config = dict(
    arch='regnet',
    model='masked image model',
    dataset='photos of arthropod specimens (BIOSCAN-5M)',
    train_examples=97500,
    image_size=48,
    crop_scale_min=0.5,
    horizontal_flip=True,
    method='simmim',
    mask_ratio=0.75,
    loss='l1',
    norm='batchnorm',
    activation='relu',
    channel_attention='se',
    depths=[2, 4, 2],
    kernel_size=3,
    stem='single',
    widths=[96, 192, 384],
    init='torch_default',
    residual_init='none',
    optimizer='soap',
    beta2=0.95,
    lr=0.0026,
    beta1=0.9,
    shampoo_beta=0.95,
    eps=1e-08,
    precondition_frequency=20,
    max_precond_dim=1024,
    merge_dims=True,
    one_sided=False,
    adamw_lr_other_params=0.0013,
    steps=14800,
    batch_size=128,
    epochs=19.4,
    lr_schedule='step',
    warmup_steps=1480,
    weight_decay=0.1,
    adamw_weight_decay_other_params=0.05,
)
Rows from block 4 of a small masked image model, named by matrix and row number. Rows with one number belong to one channel. Each number is 500 + 50 x the weight over its row's rms, rounded and kept within 0 to 999. All counts start at 0. Numbers have three digits each.
After each channel's rows are labels from the 100 images, of 14976, where the channel reaches its highest value: "colour at peak" is the nearest of a few named colours to the mean colour under the peak; "place" is the part of the image that holds the peak. Only what is clearly more common there than usual is listed. The data: photos of arthropod specimens (BIOSCAN-5M). In brackets: how many of the 100.
# convs1: grouped (12 groups) 3x3 conv (model.blocks.4.convs.1.weight, 192x16x3x3, each kernel summed), inputs within the group 0-15
# convs2: expand pointwise conv (model.blocks.4.convs.2.weight, 192x192x1x1, transposed), outputs 0-191

convs1.97:408495503511595537542431471507451477548509572556
convs2.97:611429527602486449550490485476453420456427595450412535526471473505518523521480463429589487461533457504557504557496500552642507454637495556496456455457526548515403458493573495528493541411513462525569463480500467533402409389467576456526476516492524537518431459552427550475593458522548517487520453445547444462581500506541490516490482515471455454565457432533420511497526562532610474492557551440560582502487503534622492547508505535449562473436571453495441465453462498569457488513507477501483560458471508490531524531498474602493515455402510474421484499560482412442472512537374536494
colour at peak: black (76)
place: centre (81)

convs1.80:603545472401544498441435489562463513507466497482
convs2.80:426447516495586461529402498534453590494522448597548474485460502525499522464455474556523589445541376438524539519537539494420626478469500452499536471629483485422540494507526510516514582550531586532519537591475581458421425459519489396455503482448556479515439436539461551592443519517516480573532451479505463538536524446545517541327492491492576487435433569453507514564509578560431442464541534392464511488575603511506454493529449527559501502500531499573438418466460479453463487498535473468545494480506557509468536488490587470561531497483561497501483561433436505574436415492491514437
colour at peak: white (60)
place: top left (58)

convs1.120:562512518502386524485511573470468500607478532459
convs2.120:465485463495410473554557533479520446469514492483450516487542431483506555445467422587502518415505460470549484488517468496560477454486583427521482506499504382500577493454521508468467461481443488435525506466439502444525462543447524500513480513543503476459383492583470508552538451470499448516395568544483494449511547465567504467572569529557360503531435448445509510506588467402581493586499485421516431542518529482477463477479534633559495433517420540519470564574488490490593540551514411569515557574425516565496510509458452582524516339464483532487495498594643496518471481624498537462
colour at peak: brown (35); grey (30)
place: centre (68)

convs1.185:482500475555510446534493453450521519603590415484
convs2.185:495520522531521441444474535505562413510448555520418476485546474503556490451564501598524506486518562454579564478458515431461466502558533447474490497550558527514557418423466519454592438531412596473450450419485537417489428488473529475484436534496505514433536589555472587524441477563519552464457527527549545531444503605517510461543516431441528518561513496476543493426529469421500456565451387410596439501561470508482509574393476492558511534519435420453557465599519523563454496538431478451529553428553452416478464536398502468420453570485484518598486569572541464535519583545490469563
colour at peak: grey (64)
place: centre (41)

convs1.59:518474485496558584524485536626510585470472529480
convs2.59:566549559478470449485469448425463586586509584468472529530453502569471453533473457365559456513535537503472379525442468512586516551480415534476515511458492522447543452432578470501481483457587514403531596512577496535446598481491532467476443474433470542486411490558492495453549588521498429443441467512523551505599522430561589492551491509474484528529451473517530482451478494533460525562501495512562357582482493446494421511531561469483473507523524508398547584408417451502477548541479517527496580477467437552488561446498441608435428482565413566509524436574471522538501557508506473435
colour at peak: black (60); brown (40)
place: centre (90)

convs1.21:462499547472557499577502553515513494535599390497
convs2.21:493517538454491534464480585451481484509521429559678564444497538481429517558509422450490554496578518509450499509529569452468517450505502443482520499465515476467580506469479448506432486475478470517603511467480516486493571379525497454486624566502517505500509578571519530564532531447583468503488559405495373473472523414463549402450464464596606494501598516449556585395566460480463497453488507455535571482543535438482518487515496397545428464517493531466498559469567456586417438393492486464606576459456502477527494531532506418566449509496522444567491473568508470542480436498518542519
colour at peak: brown (37); grey (34)
place: centre (88)

convs1.50:522593433524504433562606456495516524535544500499
convs2.50:519502541566593555531521522515572522445498510450452529520447494524455478448517565482508504530451461461409548547457507513402427538466516512529467484567560442472610547446475557505437404515525441400423524419447459552562482484419561409508502505507459404497477588500499489569428524495446523439562483509473472496530498486583526427548577507463487466554550540497545457522516375416389490512543519449475509499508486551506558545506519405547556501485496407396476364533527567448434490468510552506491395436512463400531475466479391429551443473409460427493511496430476492518423481444508484465
colour at peak: grey (47)
place: centre (71)

convs1.10:490404465495453562480419415530469470466480562529
convs2.10:457468540531580531478558499521502498422497590493525501501482546458547599371438563544477454476486464460625430549530495498613509476631522535548468512548571579370542551465543552513432565470587585504454471430547465544477537533495551539557541550478502506490542453615527461552542518473480511464568465460501509566522496484473465495482511522488467509469478562475525533484538489498464446491569576523517416519443518542500460626541611558467470469537539498443608474591513486568538483569471624497513634388536540519530458453497529497477407494496516523483504455531567444521473554477500427535
colour at peak: grey (55)
place: centre (38); bottom centre (36)

convs1.118:458557536390551502427518449521429539469508473545
convs2.118:482429480502508589463503541495468596474453491469514562565507532565428386531603617492468462514564532604449407457402538469522506516489478532631404492602517486553498501541486541471495503516502506419450589445478431509476491498571474516446540536549499464573460497524530500430475469535451516500395504499513544592508471559600564481546571540563510492541508487457488518459443488412483454479507420529527517487367549540495590506503534514461479491482503439451509506390362484525606431526539477433499463496476456469570513476435487469583466483443505488526446507586469486483494433543591549418
colour at peak: grey (47)
place: centre (38)

convs1.86:502422564451559490432470495476468503493621454498
convs2.86:465446510541492580415519441430475578534521535411455494534490484502527481448472600487487458436521547514561447518456445503476586496481550447540541455470433405555423536419540455534368506525482555372498516479501449565483557607504459530462523501454492551491451498477557551523449494440497485484485498390458498605542648548418443544486451406564532511525434504496499513501491482453543512506466475520563453571493524556509593497568447596464505616495419396534473581514588521476488514537553505423501491470472484568465471511559445550469560483476525485437529487504459545428582385535517538531
colour at peak: white (78)
place: top left (79)

convs1.58:481557498477570591448461511559491560575449504446
convs2.58:483590415531423484494451450583522513485435402500442511511500536482589546470473445545426441555548391525591474535520500522474490602507466440499561522529533562512460392500474461464558471488497488462581468471510484428521518499492559504521499453544580456459484465489529498467463564461471490502479434413480463534474587437483414491489473325441528487469535477511444507436678508463639433481552483466519525580583488507516457451489476434403456509513514505529496523517488514431552491469498484494494469550519458537494526461635584597521585523541447536507450440523441499484549473622483530519
colour at peak: black (47); brown (45)
place: centre (85)

convs1.54:577573483479541577465393523447446488504518520477
convs2.54:501436571570539483587536417492504528421461618540541448481561456480546505451458523554435522524493511536413519411536498591505463473543502479473484459462485504546490514506494530426559484544550600535456536489456471500589483465603502496504529487516472541410480462563579473538472453447598533471479455359534521436481475513533476485511461511498513482513500445538512512541534629504546478577529401548514553462484482498524487562533479520470471521457410434466534503425609558556487444501496488524557660461410429422541510520474448429529472436623505536459483384471478477455419524589493573575
colour at peak: brown (54); grey (31)
place: centre (82)

convs1.88:464478532435529452413570506439547436514558513441
convs2.88:491453461392457423471532466595521489555492554421561517479515457533541465535515462497546458519473462536511505624483517565455540459569502543502552482488442487511540520515512588585548487525573569391472544568585502450427579370524462481528427503626477453538440486517474459511533557507452525417505554484472570453484614514515511515455535491451492484527507507471512526512481414527583501485410587500541530503436479534447427569564551482582509506479560598553441435464480496427498593428489524508520513509498566535655492487419549564509464516522529459435502503473485505502544560594640513470
colour at peak: black (60); brown (40)
place: centre (100)

convs1.33:567581511537465563468505535506518459443530519617
convs2.33:523488461446404568416461560454532473511489452465438555471490482589519492430552534574558458494413496612461508562545479489531499533500511424413573440494494495388422479505549468474459514416606615490478427550433473576445393466385521497511533452511482482524425502620463456479573477562478473472516506523466454527460488420512548546564415487459445531462548499459504518466490425457444491568441496469449557525493536528472470457535448470408475451477554448620543543490424504552454574511479536552490486618481556497478484543485537488506443468458503419534508478557553446471550562505457367495
colour at peak: black (45); brown (44)
place: centre (73)

convs1.108:584520510425560533554453450470430529527437535545
convs2.108:554556464618551543548520536484521520553474549505582500520442377472436534432431368490554513533496588476485545571444534465497440456432479515470530491447564497490504505474626526477494490543477592561456420414427437538490539627554466558491497423438494520408483486481480505436494541501422532574457501572443532465458469457559553488528516531517576483567478449513536539538471439450591557482434563543580427468555515594394499437438530556512512467491475450522497541471486482489524516458578546452579479506557468445446498513438508650531515512519554448500457507495486444601482467563552473522
colour at peak: brown (59); black (28)
place: centre (69)

convs1.60:462524573479523618417430509489470529462497466465
convs2.60:466415581529485391488574484570563565528538514499536548540517516470530546514481524557513459529458550524475445553489443565530526499470585457558548597482442559495486472473417482483468609502499454529556620558518504497527494482538500579487472515481483581487588453624482447463395526523540551504458540479445500487467576546501474536643594446545429529524519520492532549527525543465562503453416442600575424442472432466457508447423512554597535430482455521600509586435508531448492514549494453528527509561553551425471533507437511451551509448430492389497563508491502444499570472485486614501
colour at peak: grey (68)
place: centre (63)

convs1.129:492606491423503441515574480427483543535466444514
convs2.129:531558441462527396595466502535447542489505456493499518549481484444525522609417461459463501542438481515423477573454489538477542396493408468518548552443457578547469577401435615485540470557540548457547445415512533452460523501569430569475462496489499592454485499435530532504449531487578452443452440471502543468473572459390499520453522405499508445499421561603501528462423612571466469524464543436437537477576470540482590500506454538425474525523543530489551467410538481543533455470540493380435500474515596541560536474479492410486547463543507500564525483485576559542437472468535495453
colour at peak: grey (67)
place: top left (66)

convs1.9:527505480488429508457480478517490476492380403578
convs2.9:543475592540568476482506498527496496456494469428488467500574466482472490488456485575545495501477558522518461540454500503547428443588595531451550446475571620505515424447430552497461542549535567467545480408499538521504542411505473526544530481478519547506468498495498454489546611518576462514382482423533486540485538478561484521545485591529434493515506544520552545530517481495652480411516448475595471533482531491563493540489468559588450495530485490435601534575441479509480468555455544574501599469448503456557444524725562554588496483464514509442475473488489487513496367571526497547
colour at peak: grey (60)
place: centre (52)

convs1.104:570519485583508522512371453552524530514486442513
convs2.104:438497613410539516469473394521562510573579465534440571502548531546481497502547502499475469530490434533503505616501621480431461430491502487490531520563527505461485466514451475489498535498537579565548453610519460591490555469555505510512435469517479500510460462537384449493459524581488460553504532461546549495486537436467520520522467546428431477521475538524443423534551369601474437533450542560468482510463530424446560410523492438552477480541523461531454464625429474401538493499461572430507469579543522464501549419574583607415546503496501508565615501426502535474544504460472457554
colour at peak: brown (51); grey (30)
place: centre (77)

convs1.37:424413493424510479575552527520489472582525500448
convs2.37:514419452584462549474471489510370453378435528535484498457545499441584549457444509499488449472585505533467534341439525545438487458421502475535451491525361482553401487531544450484484473484469395428507517553394563478536507460478528471436531546511515450624541452404544536577491438568498508503439442438615476489424478514423403579547564504619571448540513507565519519540478565465444537493495484579511479517503502564523477550439496481447470433544463431505526464400536511546529488519476485524510547488451508515531485547546482446464490477575500471458452452506495541431487528504478541564
colour at peak: grey (42)
place: centre (38)

convs1.26:459509416518464564558439422437523485510551571499
convs2.26:500496523428547475399463464497509450368467462575520549543543588573395465457492531539562482367489473423503484490458514389534557499498415545443473507408504491584489496524466560475413490452490497470534478493515525437533426493482452478412429493636589467486425524538504481421573481467452471532467503485565484431613527565640518507560527493430414544465459510449489460509518455430521490429477561461418457529489542568500431493480443475403494504526507486426470539502476505523528518520533491524532538530487521453496428493517499519412524423520470577534542641525528516481538586432520427531
colour at peak: brown (73)
place: centre (60)

convs1.53:522499483490485451507395488510443480632445492534
convs2.53:438525545496660517476477409523569484545557421507540627568520565551503438421466523544563528503429415452602481553527496469456444451486581501441525482493441546431380499423454463533514527544438513530602516560547512600534515522435427533535446517491432502477528470511473493482523520493480511433601545442481514480481546450553508571424428551469434529554423431561448570462586552557577511521520569445408458478577466482502507499477582429495474482513524376535550457432469501371546549491515503475485509530580510463500465499513480588486430566512472463487526545512477485501525514551519466515
colour at peak: brown (61); black (27)
place: centre (82)

convs1.32:509577482492474547430496565525538472365513513510
convs2.32:490479510547592459484464524557552550481505390579426534547459526420454563548545532575507456458505498475377453401447512512488557637589492560478401475535530591526501544486454533489496557475557500502526473467442419456521568516534539513502502521411530538538414513519483532471580394574554522477505498514536483505518560467462564541501555396486516442465560524497495559577468491566509490467508548541516565480551569449567548519600439506498482429456533432404498482525455494485523553432504466529480576401427584474462553501543516478442504430521544425514417495488478528433339552478490461562
colour at peak: brown (53); grey (34)
place: centre (69)

convs1.61:517556533518531554604502551568481559473574541540
convs2.61:579448466476536526528464440465437601531489490519582523550404531463433484438535544496467547596492464524414520491452437496533493433428543516533504598552396460464438433495525576468425469505522531359514514441499438503469525501427397404505451551555527470531578574527464413512477459476517469390381464547469455545469451495514502437572555505470439544533530458494510518505451442520475480545507504467527530534441447411461540464544496503504506557473635536523475485488463472546543456498569497517424599524567459463421472489544440459434471444449610422452568522405518465458497501454440524450
colour at peak: black (48); brown (36)
place: centre (76)

convs1.130:552508422523537423465569489450488473479412484575
convs2.130:449521548483528469576453468497371517478526510542383480521468543460432457491521470556491366467569410544523538563424521521552498450507540516563481472491506510398578472547494532464462572467571488489430403463453496482543439537503396368576523430527423480494456505563546543461461516495439512423473388522476570453551544598508510523375496542486578514536534511438500527493497464505424463446544386522454432513559535500420469575508576540508504587473447495464488496538516534545533496476577565405489460496540549501518543512428511509453542601442480466390485531554469517482535515521520520589
colour at peak: white (89)
place: bottom right (69)

convs1.69:453452509465435487472461508570434552519483400431
convs2.69:525490483476505577480475609469438598544548461547483571489480509561561401504428418510561546520501475665487623483615465519485477590553414554489515484518594512577544588494525488617428445592501534574469548530528536522459557528567527443551509450452471469442519513506579478512527640568472587528521582472516549478519538429546533520476519525483547509523484562545406495517497565529479487468467558424516591533531468626531531566536482487519483590444544488507543401453537480486426536514539476564559556481559540475462544477483541475469517430485519542455502506466467508498524449491528555461
colour at peak: white (60)
place: top left (62); bottom right (38)

convs1.158:460539577525521451447544497447548573435472423462
convs2.158:430518496518460493506477534436566435507541469450613563381481474556552452528529431438554501498475501394444527573528575477448559499500550509500505496476560489406592574528473474479574448485542490529536491511478510530494521489482485502572520504486436480482673583460522489583554506488491434507437458496476515545524564473520543442513499532542574499495499496442429475513566560566513533552536551530499472529523448370537592545519588490550471486461541547500641487476530485494529494435567520573581439502541493696416560455505501525625460486479467473477502501478422494574519566443518554506
colour at peak: grey (49)
place: centre (38)

convs1.24:427481511460420461526583441512535528510568579480
convs2.24:479553550532516546455482500510395490534518565546512510488610496474537502457484454472478508525585470533487424584587498527488483429437593520480446418504499556548593533506553458498518413473531524577455511557434531463536441392476522510545526458521552551486423490527506483493493572459577463480510584555585491484548506552555533521505516529459580479494578505520413486397568431513475535575617473393444511506594505625557478545554494578589582532505481497416546512548429489467437505538436567477487502433512428493482571557541558540466494549439531535592473562506495499576416519389482496457
colour at peak: grey (74)
place: centre (63)

convs1.22:542490551446497457541424542493437544413494439566
convs2.22:444464538539560491512499547439472409421545419551568414426463430532580506439466492521487451566523544497526530525524451563514484551518486473522422535465440471507481515506538513461711542517472524500529609521439601565417455400503487482442506531481437551548465393529527504537593397437560572555566509531496482539531555604546552499503508533494521504508495464542468485502525562570547526473396394477508490510452517540580466549435478492467433470465479517350480507486515522601516479476495480489521471467526495495489487450534507415454464492550463480486516450405518540525558626475478466579
colour at peak: brown (66); black (32)
place: centre (83)

convs1.122:537555510473454417471478605467464464566537558471
convs2.122:499594504483525491542438552505472504542499426466477444530487546443513539483510450472532475477509475452518435466506449522476393581588510588433611483439511507500586603397470466609470480569522512487526508486448527538481511485574559529481570495405387531495491530637515449460518467596497512564527465513551520477483494572473448472526483527491455470546562474395509467572561517584566499494507646526519528527552465480465508414474475532433518496522443490568506548560506435453476566544546366490502508476473520506469518475398519546446531533407522486521425405520645528472420533569466517531
colour at peak: grey (40)
place: centre (45); bottom centre (35)

convs1.28:481540549515556438469460476462408575463569447528
convs2.28:528487427462658448554481491523584446466427521497521533582461482501495560433399541505498375567505424451449509537495507456586541522446482525470424506430538488548515528543575484477445479475515535528510484499535474497477416444563464474501454507549557442524569479594479453537542485451551527513557523458384441546444507457567558411485491538510501489467543609556483515535524468538491392439510505400486559482509551482498483516525656536479526469467453486441501485390507517558581485467506537514502600422514516481522469521548557604539489501423522529493582491456378458536470585586561465562
colour at peak: brown (54); black (38)
place: centre (75)