config = dict(
    dataset='photos of arthropod specimens (BIOSCAN-5M)',
    image_size=48,
    crop_scale_min=0.5,
    horizontal_flip=True,
    activation='relu',
    optimizer='soap',
    beta1=0.9,
    eps=1e-08,
    max_precond_dim=1024,
    one_sided=False,
    adamw_lr_other_params=0.0013,
    steps=14800,
    batch_size=128,
    lr_schedule='step',
)
Rows from block 5 of a small masked image model, named by matrix and row number. Rows with one number belong to one channel. Each number is 128 + 24 x the weight over its row's rms, rounded and kept within 0 to 255. All counts start at 0. Numbers have three digits each.
After each channel's rows are labels from the 100 images, of 14976, where the channel reaches its highest value: "strongest on" is what is common among them. Only what is clearly more common there than usual is listed. The data: photos of arthropod specimens (BIOSCAN-5M). In brackets: how many of the 100.
# convs1: grouped (12 groups) 3x3 conv (model.blocks.5.convs.1.weight, 192x16x3x3, each kernel summed), inputs within the group 0-15
# convs2: expand pointwise conv (model.blocks.5.convs.2.weight, 192x192x1x1, transposed), outputs 0-191

convs1.145:131138101149124153089093162121165109124130089123
convs2.145:153191108085165141144125147115116177137149154184144071092113094135143126130134133103125108140123124124106151131120109118147105157117121128134158155090175139104132156115149126110149150131171118092115120154138136134115141126119115091183094166115155147135142163115121129154136133153168131124104130108140150128108131099125136146114120112133140119129134153138114092119164141108110125144100084152185142124140099142145208159143117153146145096109126097142132119140106129121137150123101095151142131112143135153107147090128151115180161172148112199132163124123158141133122155170170167106
strongest on: order Coleoptera (49)

convs1.129:102137122144157134119118142109154078170123117166
convs2.129:114130119192105109147167200150101115146191175138128156087111127142178105132125125138132138112116136110133146138138126172118149153088130144110106132165101117095098125126106133112144102145134106134136163130135142160133131094101108132127162123105130122183142101176139105125123122145064158165138112103130119126131141119139137148163146123105149121153141086146147098132158152152127165132146129167133106120150137114147110094115099132136113125126088120130154167139146102101140113120115083128146180177103177144111110133169165118105095095098140122119106106101117143134124092092132156160
strongest on: order Coleoptera (73)

convs1.0:131092127133127130138124156132155125121056155145
convs2.0:146105105094055198124178100169095154147157095119114120111085151106164130115145150121127124153148107139113126115158137147095134107161157152116148120130128120139115140156103113139116110121087137157133125118098139134120118132083119128181138117154123107203151142086107080117139117103073142113154128088132129091150163132113138146124129119107105122110128154146143140130189087115129098103117145139091142097132093131122155070111104096142150130106118136120116132142126113125149102133108135125112105166091158145095120117153120133151112077131110112127139125138086147154126107146096104153
strongest on: order Coleoptera (59)

convs1.70:154086132130160138148102133089134113138157171133
convs2.70:144135151101109096093116166144133149102184140121102153187185145129093136105062151086122085121132114146114138127124109107137094094164134092115139140107118091132096102173142162130138140111112144109132121146166124117102145093126158170129133155120149130111116090148159149118157151132091129172105114136109105156127130121138155154143140095110151150072115093113113180112147113159121127120100088154184150154132115113080124135122126151129102174150125130137119153122158146125140184110099139110146103097180126139127109105133130154101139110116125145117157140108141154145096121121135134143
strongest on: order Coleoptera (48)

convs1.4:141151155118163134106105114144156172159153111148
convs2.4:115128109146141126154108125151173163143144081124117127145148129140099123111145147100134140152117151100138129105130077167152138137082095101118125141131129125138138111169095109143140124127148100058154139141114111115111117138133130109100150131132150122151113139148166120132153093154103147132078095064139144129125147137158144148180143141140107150141120138126116163106147123117091104137180189148110158124085124096095097169089127141124116147096146124117124129111108142102098097118116092109142122115133127137155138139126080091087143119106087185129123065127112127133159092144092135078
strongest on: order Coleoptera (52)

convs1.14:112118176125132095088077108141117120125131127150
convs2.14:134163140164155102172159160124144136121161150105089135130096098125109109135118156132109120096149079141141105107122093114121125144173174090134170105160158139135140131145111140131101150168090130113177139132142124120139144093154126148115113134127144156154144093141120121128096134116174141154099126112111150129106062118099108134120127135116120138158119121113142127120142144113116112134136173169101142149166086123114116141089151161139141128108124117126158149141124099134098138167119086105132138145109160128140151070087120140065156115125133114115138130213150121086112099169109086132
strongest on: order Lepidoptera (29)

convs1.15:134143108148089126114153141140086077124120135097
convs2.15:144129126085078099100142103115144131131085099128150118142106142118119151108169175093106143116150149119121122164164162128107129091106114097150081106136114118124096134141090144119122133099093152160090118097125126152123120127081074131150138123134152157146145132102094120099112118117146111103125162137137153105150162156123092153107112072120112128098149150177111142154125122075142094128141133123123146101133160171106163121166091092186116131137097127087128140185133152115180125116178163120128154143129128142132127154129161100151141121122161130142128156153109122134146102133121086139
strongest on: order Coleoptera (56)

convs1.80:124144122109114157128130123213135124138118129127
convs2.80:121133143146116104125103101123120151141139112136099123158114135121115164113112153105133155176112130135114149156150131146158085085113129117126117149157132102119085138138138162110118132134145124136121098126043100122093131140100119124133106123122125115124115149181118124122139142088165126100145079122173160111104115110117133122153184120155136122103133177093152120162160142122150071137170110171124114115095135083137130135133134096139133124123113169105097125113099155092119126152160107170124117106133097145130082097172144108153078113104170189156163113147127151145146139116132167113
strongest on: order Hemiptera (52)

convs1.89:140146115111120065142104135130166129132095150146
convs2.89:149134120110114081137102122096141139131165132151112148129156099135139149152076144095190132119151115118127132138133130152120134145151109142082137115131120141150115127145085149140153152131139106119136171165116099080110131119139126138146133133116105056112126111153158123134134175136103178132126106122114166102147154087130120130095168113123127145132134155105137115157208122139105111138129141086138153147185140115126081149068155130146132136108127114161132150156136131122108137170097091149158138111102140131098143068113089141121138165138131136101114140162174128107176121138147160139
strongest on: order Coleoptera (65)

convs1.110:152148127149115129105169102119118108151082150160
convs2.110:162109116178137141142110059103119152147127146121127127137159139134090139157116126135137121133148148109143142129122151173152131138136144159154075109131139167112130135146127107192139126118133142109145114156122151113097152136118096096121162143112145156128175136118111149187101104131110117155120111096094128122073133080118106154137143131172137126135178147115114138106193152074122108116161180098121131121134096138120091164110103103124126202124116117112109140111133122111138126115157105150145137088105127115141119107149138111150105061143135164105096165116133104145151147119135132147
strongest on: order Lepidoptera (31)

convs1.86:149104129135125123060155119122085134147114145125
convs2.86:131101145129140133131121146112160160134084138136119106126095111126150138093105143121185143090136103128134130175142137161132138152169104178134102097125142156110119130086113128152087141109108131165098146147111158162134091128078078139122111107069112145124162167122115079127129114116133129117146101137135116120099155105145096164146115147142130113150142139156106134169107134109103124119152122103067152107140164162100145132159145157159162130114132137126103122164071164091098131108129118150133142140167113165084136116151146117092118111110142123114117149093139116129101106142146063158
strongest on: order Hemiptera (44)

convs1.156:130092118115199152098111142125124126148119127112
convs2.156:112131149140118126130119127110133146100138136138140131093141082119158150133168163088129136158123113120116114123090092135167144143121144142124143126141159157152155147154119168127165119152119160149099133130097139141105147122132138141137094091126166116071156142115175136161148104094148135122108123118151131159139123129133177110122127128102111145132112130120084096106158171154108159105067115129115104118130128126125208154144101178121123108112123057126120109155132087138135144125071135095159127097111142169139155115114136123137191149145132131105091137133107070170121123131168142128
strongest on: order Coleoptera (37)

convs1.83:139146127084132070146131129121153145156119122164
convs2.83:139171104151165113126110077089137138124089164124108079097108099157117174129131147142170141139133126151124101140113119100114152186148112137129073126119097218108140092128132135139127154157120109115156134180152132120123100153155125141157103121129120120127149125077120122115145123090145128149160104099107143125181130124169170163112136145110139151139118115132140132129158130145134097120121151124086132153127197107131112157095120109142161127140174132138083122085140147126114158122115099123127157076121149118101149125100109138115139112125125171111107128145135113141136125110116071129
strongest on: order Coleoptera (53)

convs1.138:117115113114135121143146180125125160142146187117
convs2.138:162142170130133128130107152148141112132126168070149111102120126118152092161174133124122108117167082129110116123083104113106155103147136110108165145133121109123103124146139150100147108121090103113131172133133127111150109133135143113092136117141085123162111125106155118090105046136122120109138127132157188134124122140116051152110113170140142125137127093116113138154100109096103114126129134143110156138123130130077116127149119109160180110131146111153120114171127121164112105152124103140144131163150162138140058102147108091096149135169089130147105146074130121115104135143126142120
strongest on: order Coleoptera (95)

convs1.81:165110120117134084122137119154116147150080134163
convs2.81:148133116080104090105111100143099062146130141121093130117120112150113142104089121104101142116132123173129122168168096159134126166151117099123107148107106130130126142139164139138113183102128157103143120121141143145083126130133143122154130140152130122077148105167165103126162122106111129118108154161103163127125105124115153166142133122119124138139143104114112139137165103155176100086108132097122141154125134126146142117165138187186106112114127160168099132130120094106112127156097110125115137152170123147122134120135169156095165107117107128158163177155189128128143086145121168101
strongest on: order Coleoptera (43)

convs1.55:134104100126145127115172152110157128132104116074
convs2.55:102146126133128123133119149129146080065132095145126136132097144115123119102112156157129178120151137122149139123132128168130095147124100167120158125132147116113137125122150118066174149139082165133150187110127149127104130126160085126106101150160155120184109094143109127058145115099107102137149127149127126133153145123167147159099114144131151133111123119105114139166112097167126142130131128192101122125182153135130121146119098107142118087111138161132101134164112129122161135130116148107129150127130139196111137146119103159105087094126118161166108078136102146114160142153146141140
strongest on: order Hymenoptera (42)

convs1.57:138102126124124150130122176074168108120121151122
convs2.57:127115116106124157140104146086108123153133100104138112132133124121158094083179123149098114126128127143125117124151111137111166151134161118145102119130152166196127082129108129134138104145162077111113106135128129122160136133129104123110197182117114134129177200133104121060109132150104100131160167159106123104139128158109126097133138116125134173148170088136123138097118138166178140158134148170131131139098151109157123136102152120146123119124138090121140128167147124145140095120134149110139158115123109085167138119116108141129154079131136138135126086122121140086114104096157110155
strongest on: order Hymenoptera (43)

convs1.45:121183129137117114127112136110108132123074123087
convs2.45:093145132072152109161164125159135132158158096119154136139183126141128119153151090182091102118137133088117142152152126112135143084151144109113142117116112076168148097157103090126130122125116102105133121086103146130110143176125101122128093151126086091146095147134127143112149157087142090098132119140117148138102142140120131160082129105098153108103124180151135124148091137137128153159169130103161138149138074157124110114110115151142143121127103130125110100148124124132154127100177092143136138121139126142156137130147125072170133128084141118117157136134160097124073127150170144112
strongest on: order Lepidoptera (31)

convs1.109:136142107145101129090136086125144110093139088155
convs2.109:147127154162069124090148118121131073118131136130141105146145164093122138119152099120121180141070118160123147105127140157111118110173149114106055125132125135163152082129135127109136134117153159115106118127140106156151137138106114093168155137155152107128149150129116121130078099136115159114146125135107130125136149132145108165112111199119094122125125134081137125098129152117142144140116125110109135137130134144098103127137104107158148104164106156082144117129150126064155109100110121150121115113112127135161140124155161122167122189128137150107063089143110175120121109098129095102
strongest on: order Coleoptera (37)

convs1.74:114100135120129066109119109093127136115117113169
convs2.74:107106097139124158131158138157119126134167150165120062109150181124091126128139132121123124139128130159142096110140149096157083116127115110138143126127131120118124162183111146161162142139162144110173144116119131147133127176127155130166175130129116176130174133131117153158164151118116177189123129129123105142165114113136145099134129126129111120120142114129168159111140153152149162116098074112113162107108103145118107119151143160140129200128123129131116140138183132113179135153126154167139125142097096097123113117163149112130113176101122123131135138164107126184110123113131166106
strongest on: order Coleoptera (37)

convs1.8:118132106146119085093077122125109104106099118115
convs2.8:161137156114079154146133148126120144080122132138148146161118115148094145140159084083111118149122128125137102143129083131118114091125114140138133146149163068138129112092146177128135097138128141127127150102129145111134118110151119107140085176123090123123160108178122150114119106127156154163124114120151089139112148172133092133120128116160153125138115071104152119155104128137125170143163092150075105114111128117136115104109109141145100142100125131141146176152108132147177115112075146112143111173101106107081109128125130114097123128125126088090143081162186117144123167103142144127
strongest on: order Coleoptera (45)

convs1.106:151117124104149121122117148147165150156134167079
convs2.106:097082107114149099156100146122106139122126033157104095131148104122142089123106195114140161122104142132119149086105123162169113129113122143119128132117142141153107113137119159137157115113127143138098130135102112096088092112129144109159119147131147102134111111112114156159126122107182177114066115120089110151144169143131113152128132077129137126105088149129154144119142128145139131133132115134129182134158112102117159156141172162089167132090110137145138137139120133139116144126130165135139129105138120160106090110103119131113120119104130124138048108096132109173123107109152156115
strongest on: order Lepidoptera (26)

convs1.176:136134100137107088122137111131120135078125077152
convs2.176:126124108121119110149114142161129096138149135170122124093143102132126091185133103129100097130136086130139151137173136125143097098115089131114168163092124169110146123133127176126149123121135164145119162115128125083098133082131145093108143134118155117148073168135136118128156117121111161145130122121120121091178134074136090064109189122110101147127139155160104123138159134109122126140079111125097141148111143118146124055142139141126109150105132125146143129128161096157117090122135119120116123113173094128141134080100122125148118095168112133171126112131123113172175127152100136118
strongest on: order Coleoptera (37)

convs1.49:105105134121168122111180122121165149136120104099
convs2.49:145162154146143157191133172125094133108099136099079140119150133096144142132077134100141131132123115145180131119170116133128167161128126120142148137148116114145173149186143128078132095139130127132130129135119182125098132119163108136147125148126090122116141147130135131162090134126105149128073154134126133147136121150127145104109140184161126118144152127129076143136151142152140151083141100070142131118148122147137118149156137128133127104096086142132152111106141125121118139129141073151152164134125096110141130138101140153180133108132142114153140131173123099220122086108108134128
strongest on: order Hymenoptera (43)

convs1.91:167097137113136124097126121165147133153095086141
convs2.91:152134130150120133128110104115109093094120149137110155109137134127130140128088117119188120124147111114113084126143135122126122127167107136131115119115170145148146132151143122127110105103131140150107131132141142191117122085094148116134093125107135072083163201140150103139107103113165136117121101153153154119092140131167093089166127211099124155177137153139138151113105128086107122126136096116116127106103163131123152115119122119159160133106129105113180116114151133090114149149170155119083141132120105123100107131182139113150105062124118125129162154129104129164114129111128094132
strongest on: order Hemiptera (34)

convs1.46:143188126128121130106135127121105115113124189113
convs2.46:117106105184113106130125127153106119117176108122150109176125121143123134127068146145157152178136081134118126140120103088086115070139147090103133125134047095137141103078115139141096103128133135095108125116142117107135132104107142136097146133136144142146132139083126118131111129102124130147108116137104116132130125107117104104155101136144140118106131229095113145121104108127113186152141107161106100130114138109133136103151115128115067118121153129138113130136108128154159093130120124154110129129136114104131145191092101112160106148104156142096126100098116118116105136099131147087
strongest on: order Diptera (80)

convs1.140:158106119106122148136145170114124172138157162107
convs2.140:123149117115110126107135154112111121135116174153129124111111123146125098117114151127180106153159089192087116172138133128073150133133110171131159137115145145128096144125119161141140116129141093162150171119143099118093156073118101145125085114144112108130122108116158150126118104098091111124110147127130124092116084113123080108120098091100128134081141139128140101142078127079072087104108124137166131154127124109082095123156123125125110090095118109119123133142130130159106138109130135099102142121135148089110095124132099090114101077131124158151176162118124119141084108113128155157
strongest on: order Coleoptera (96)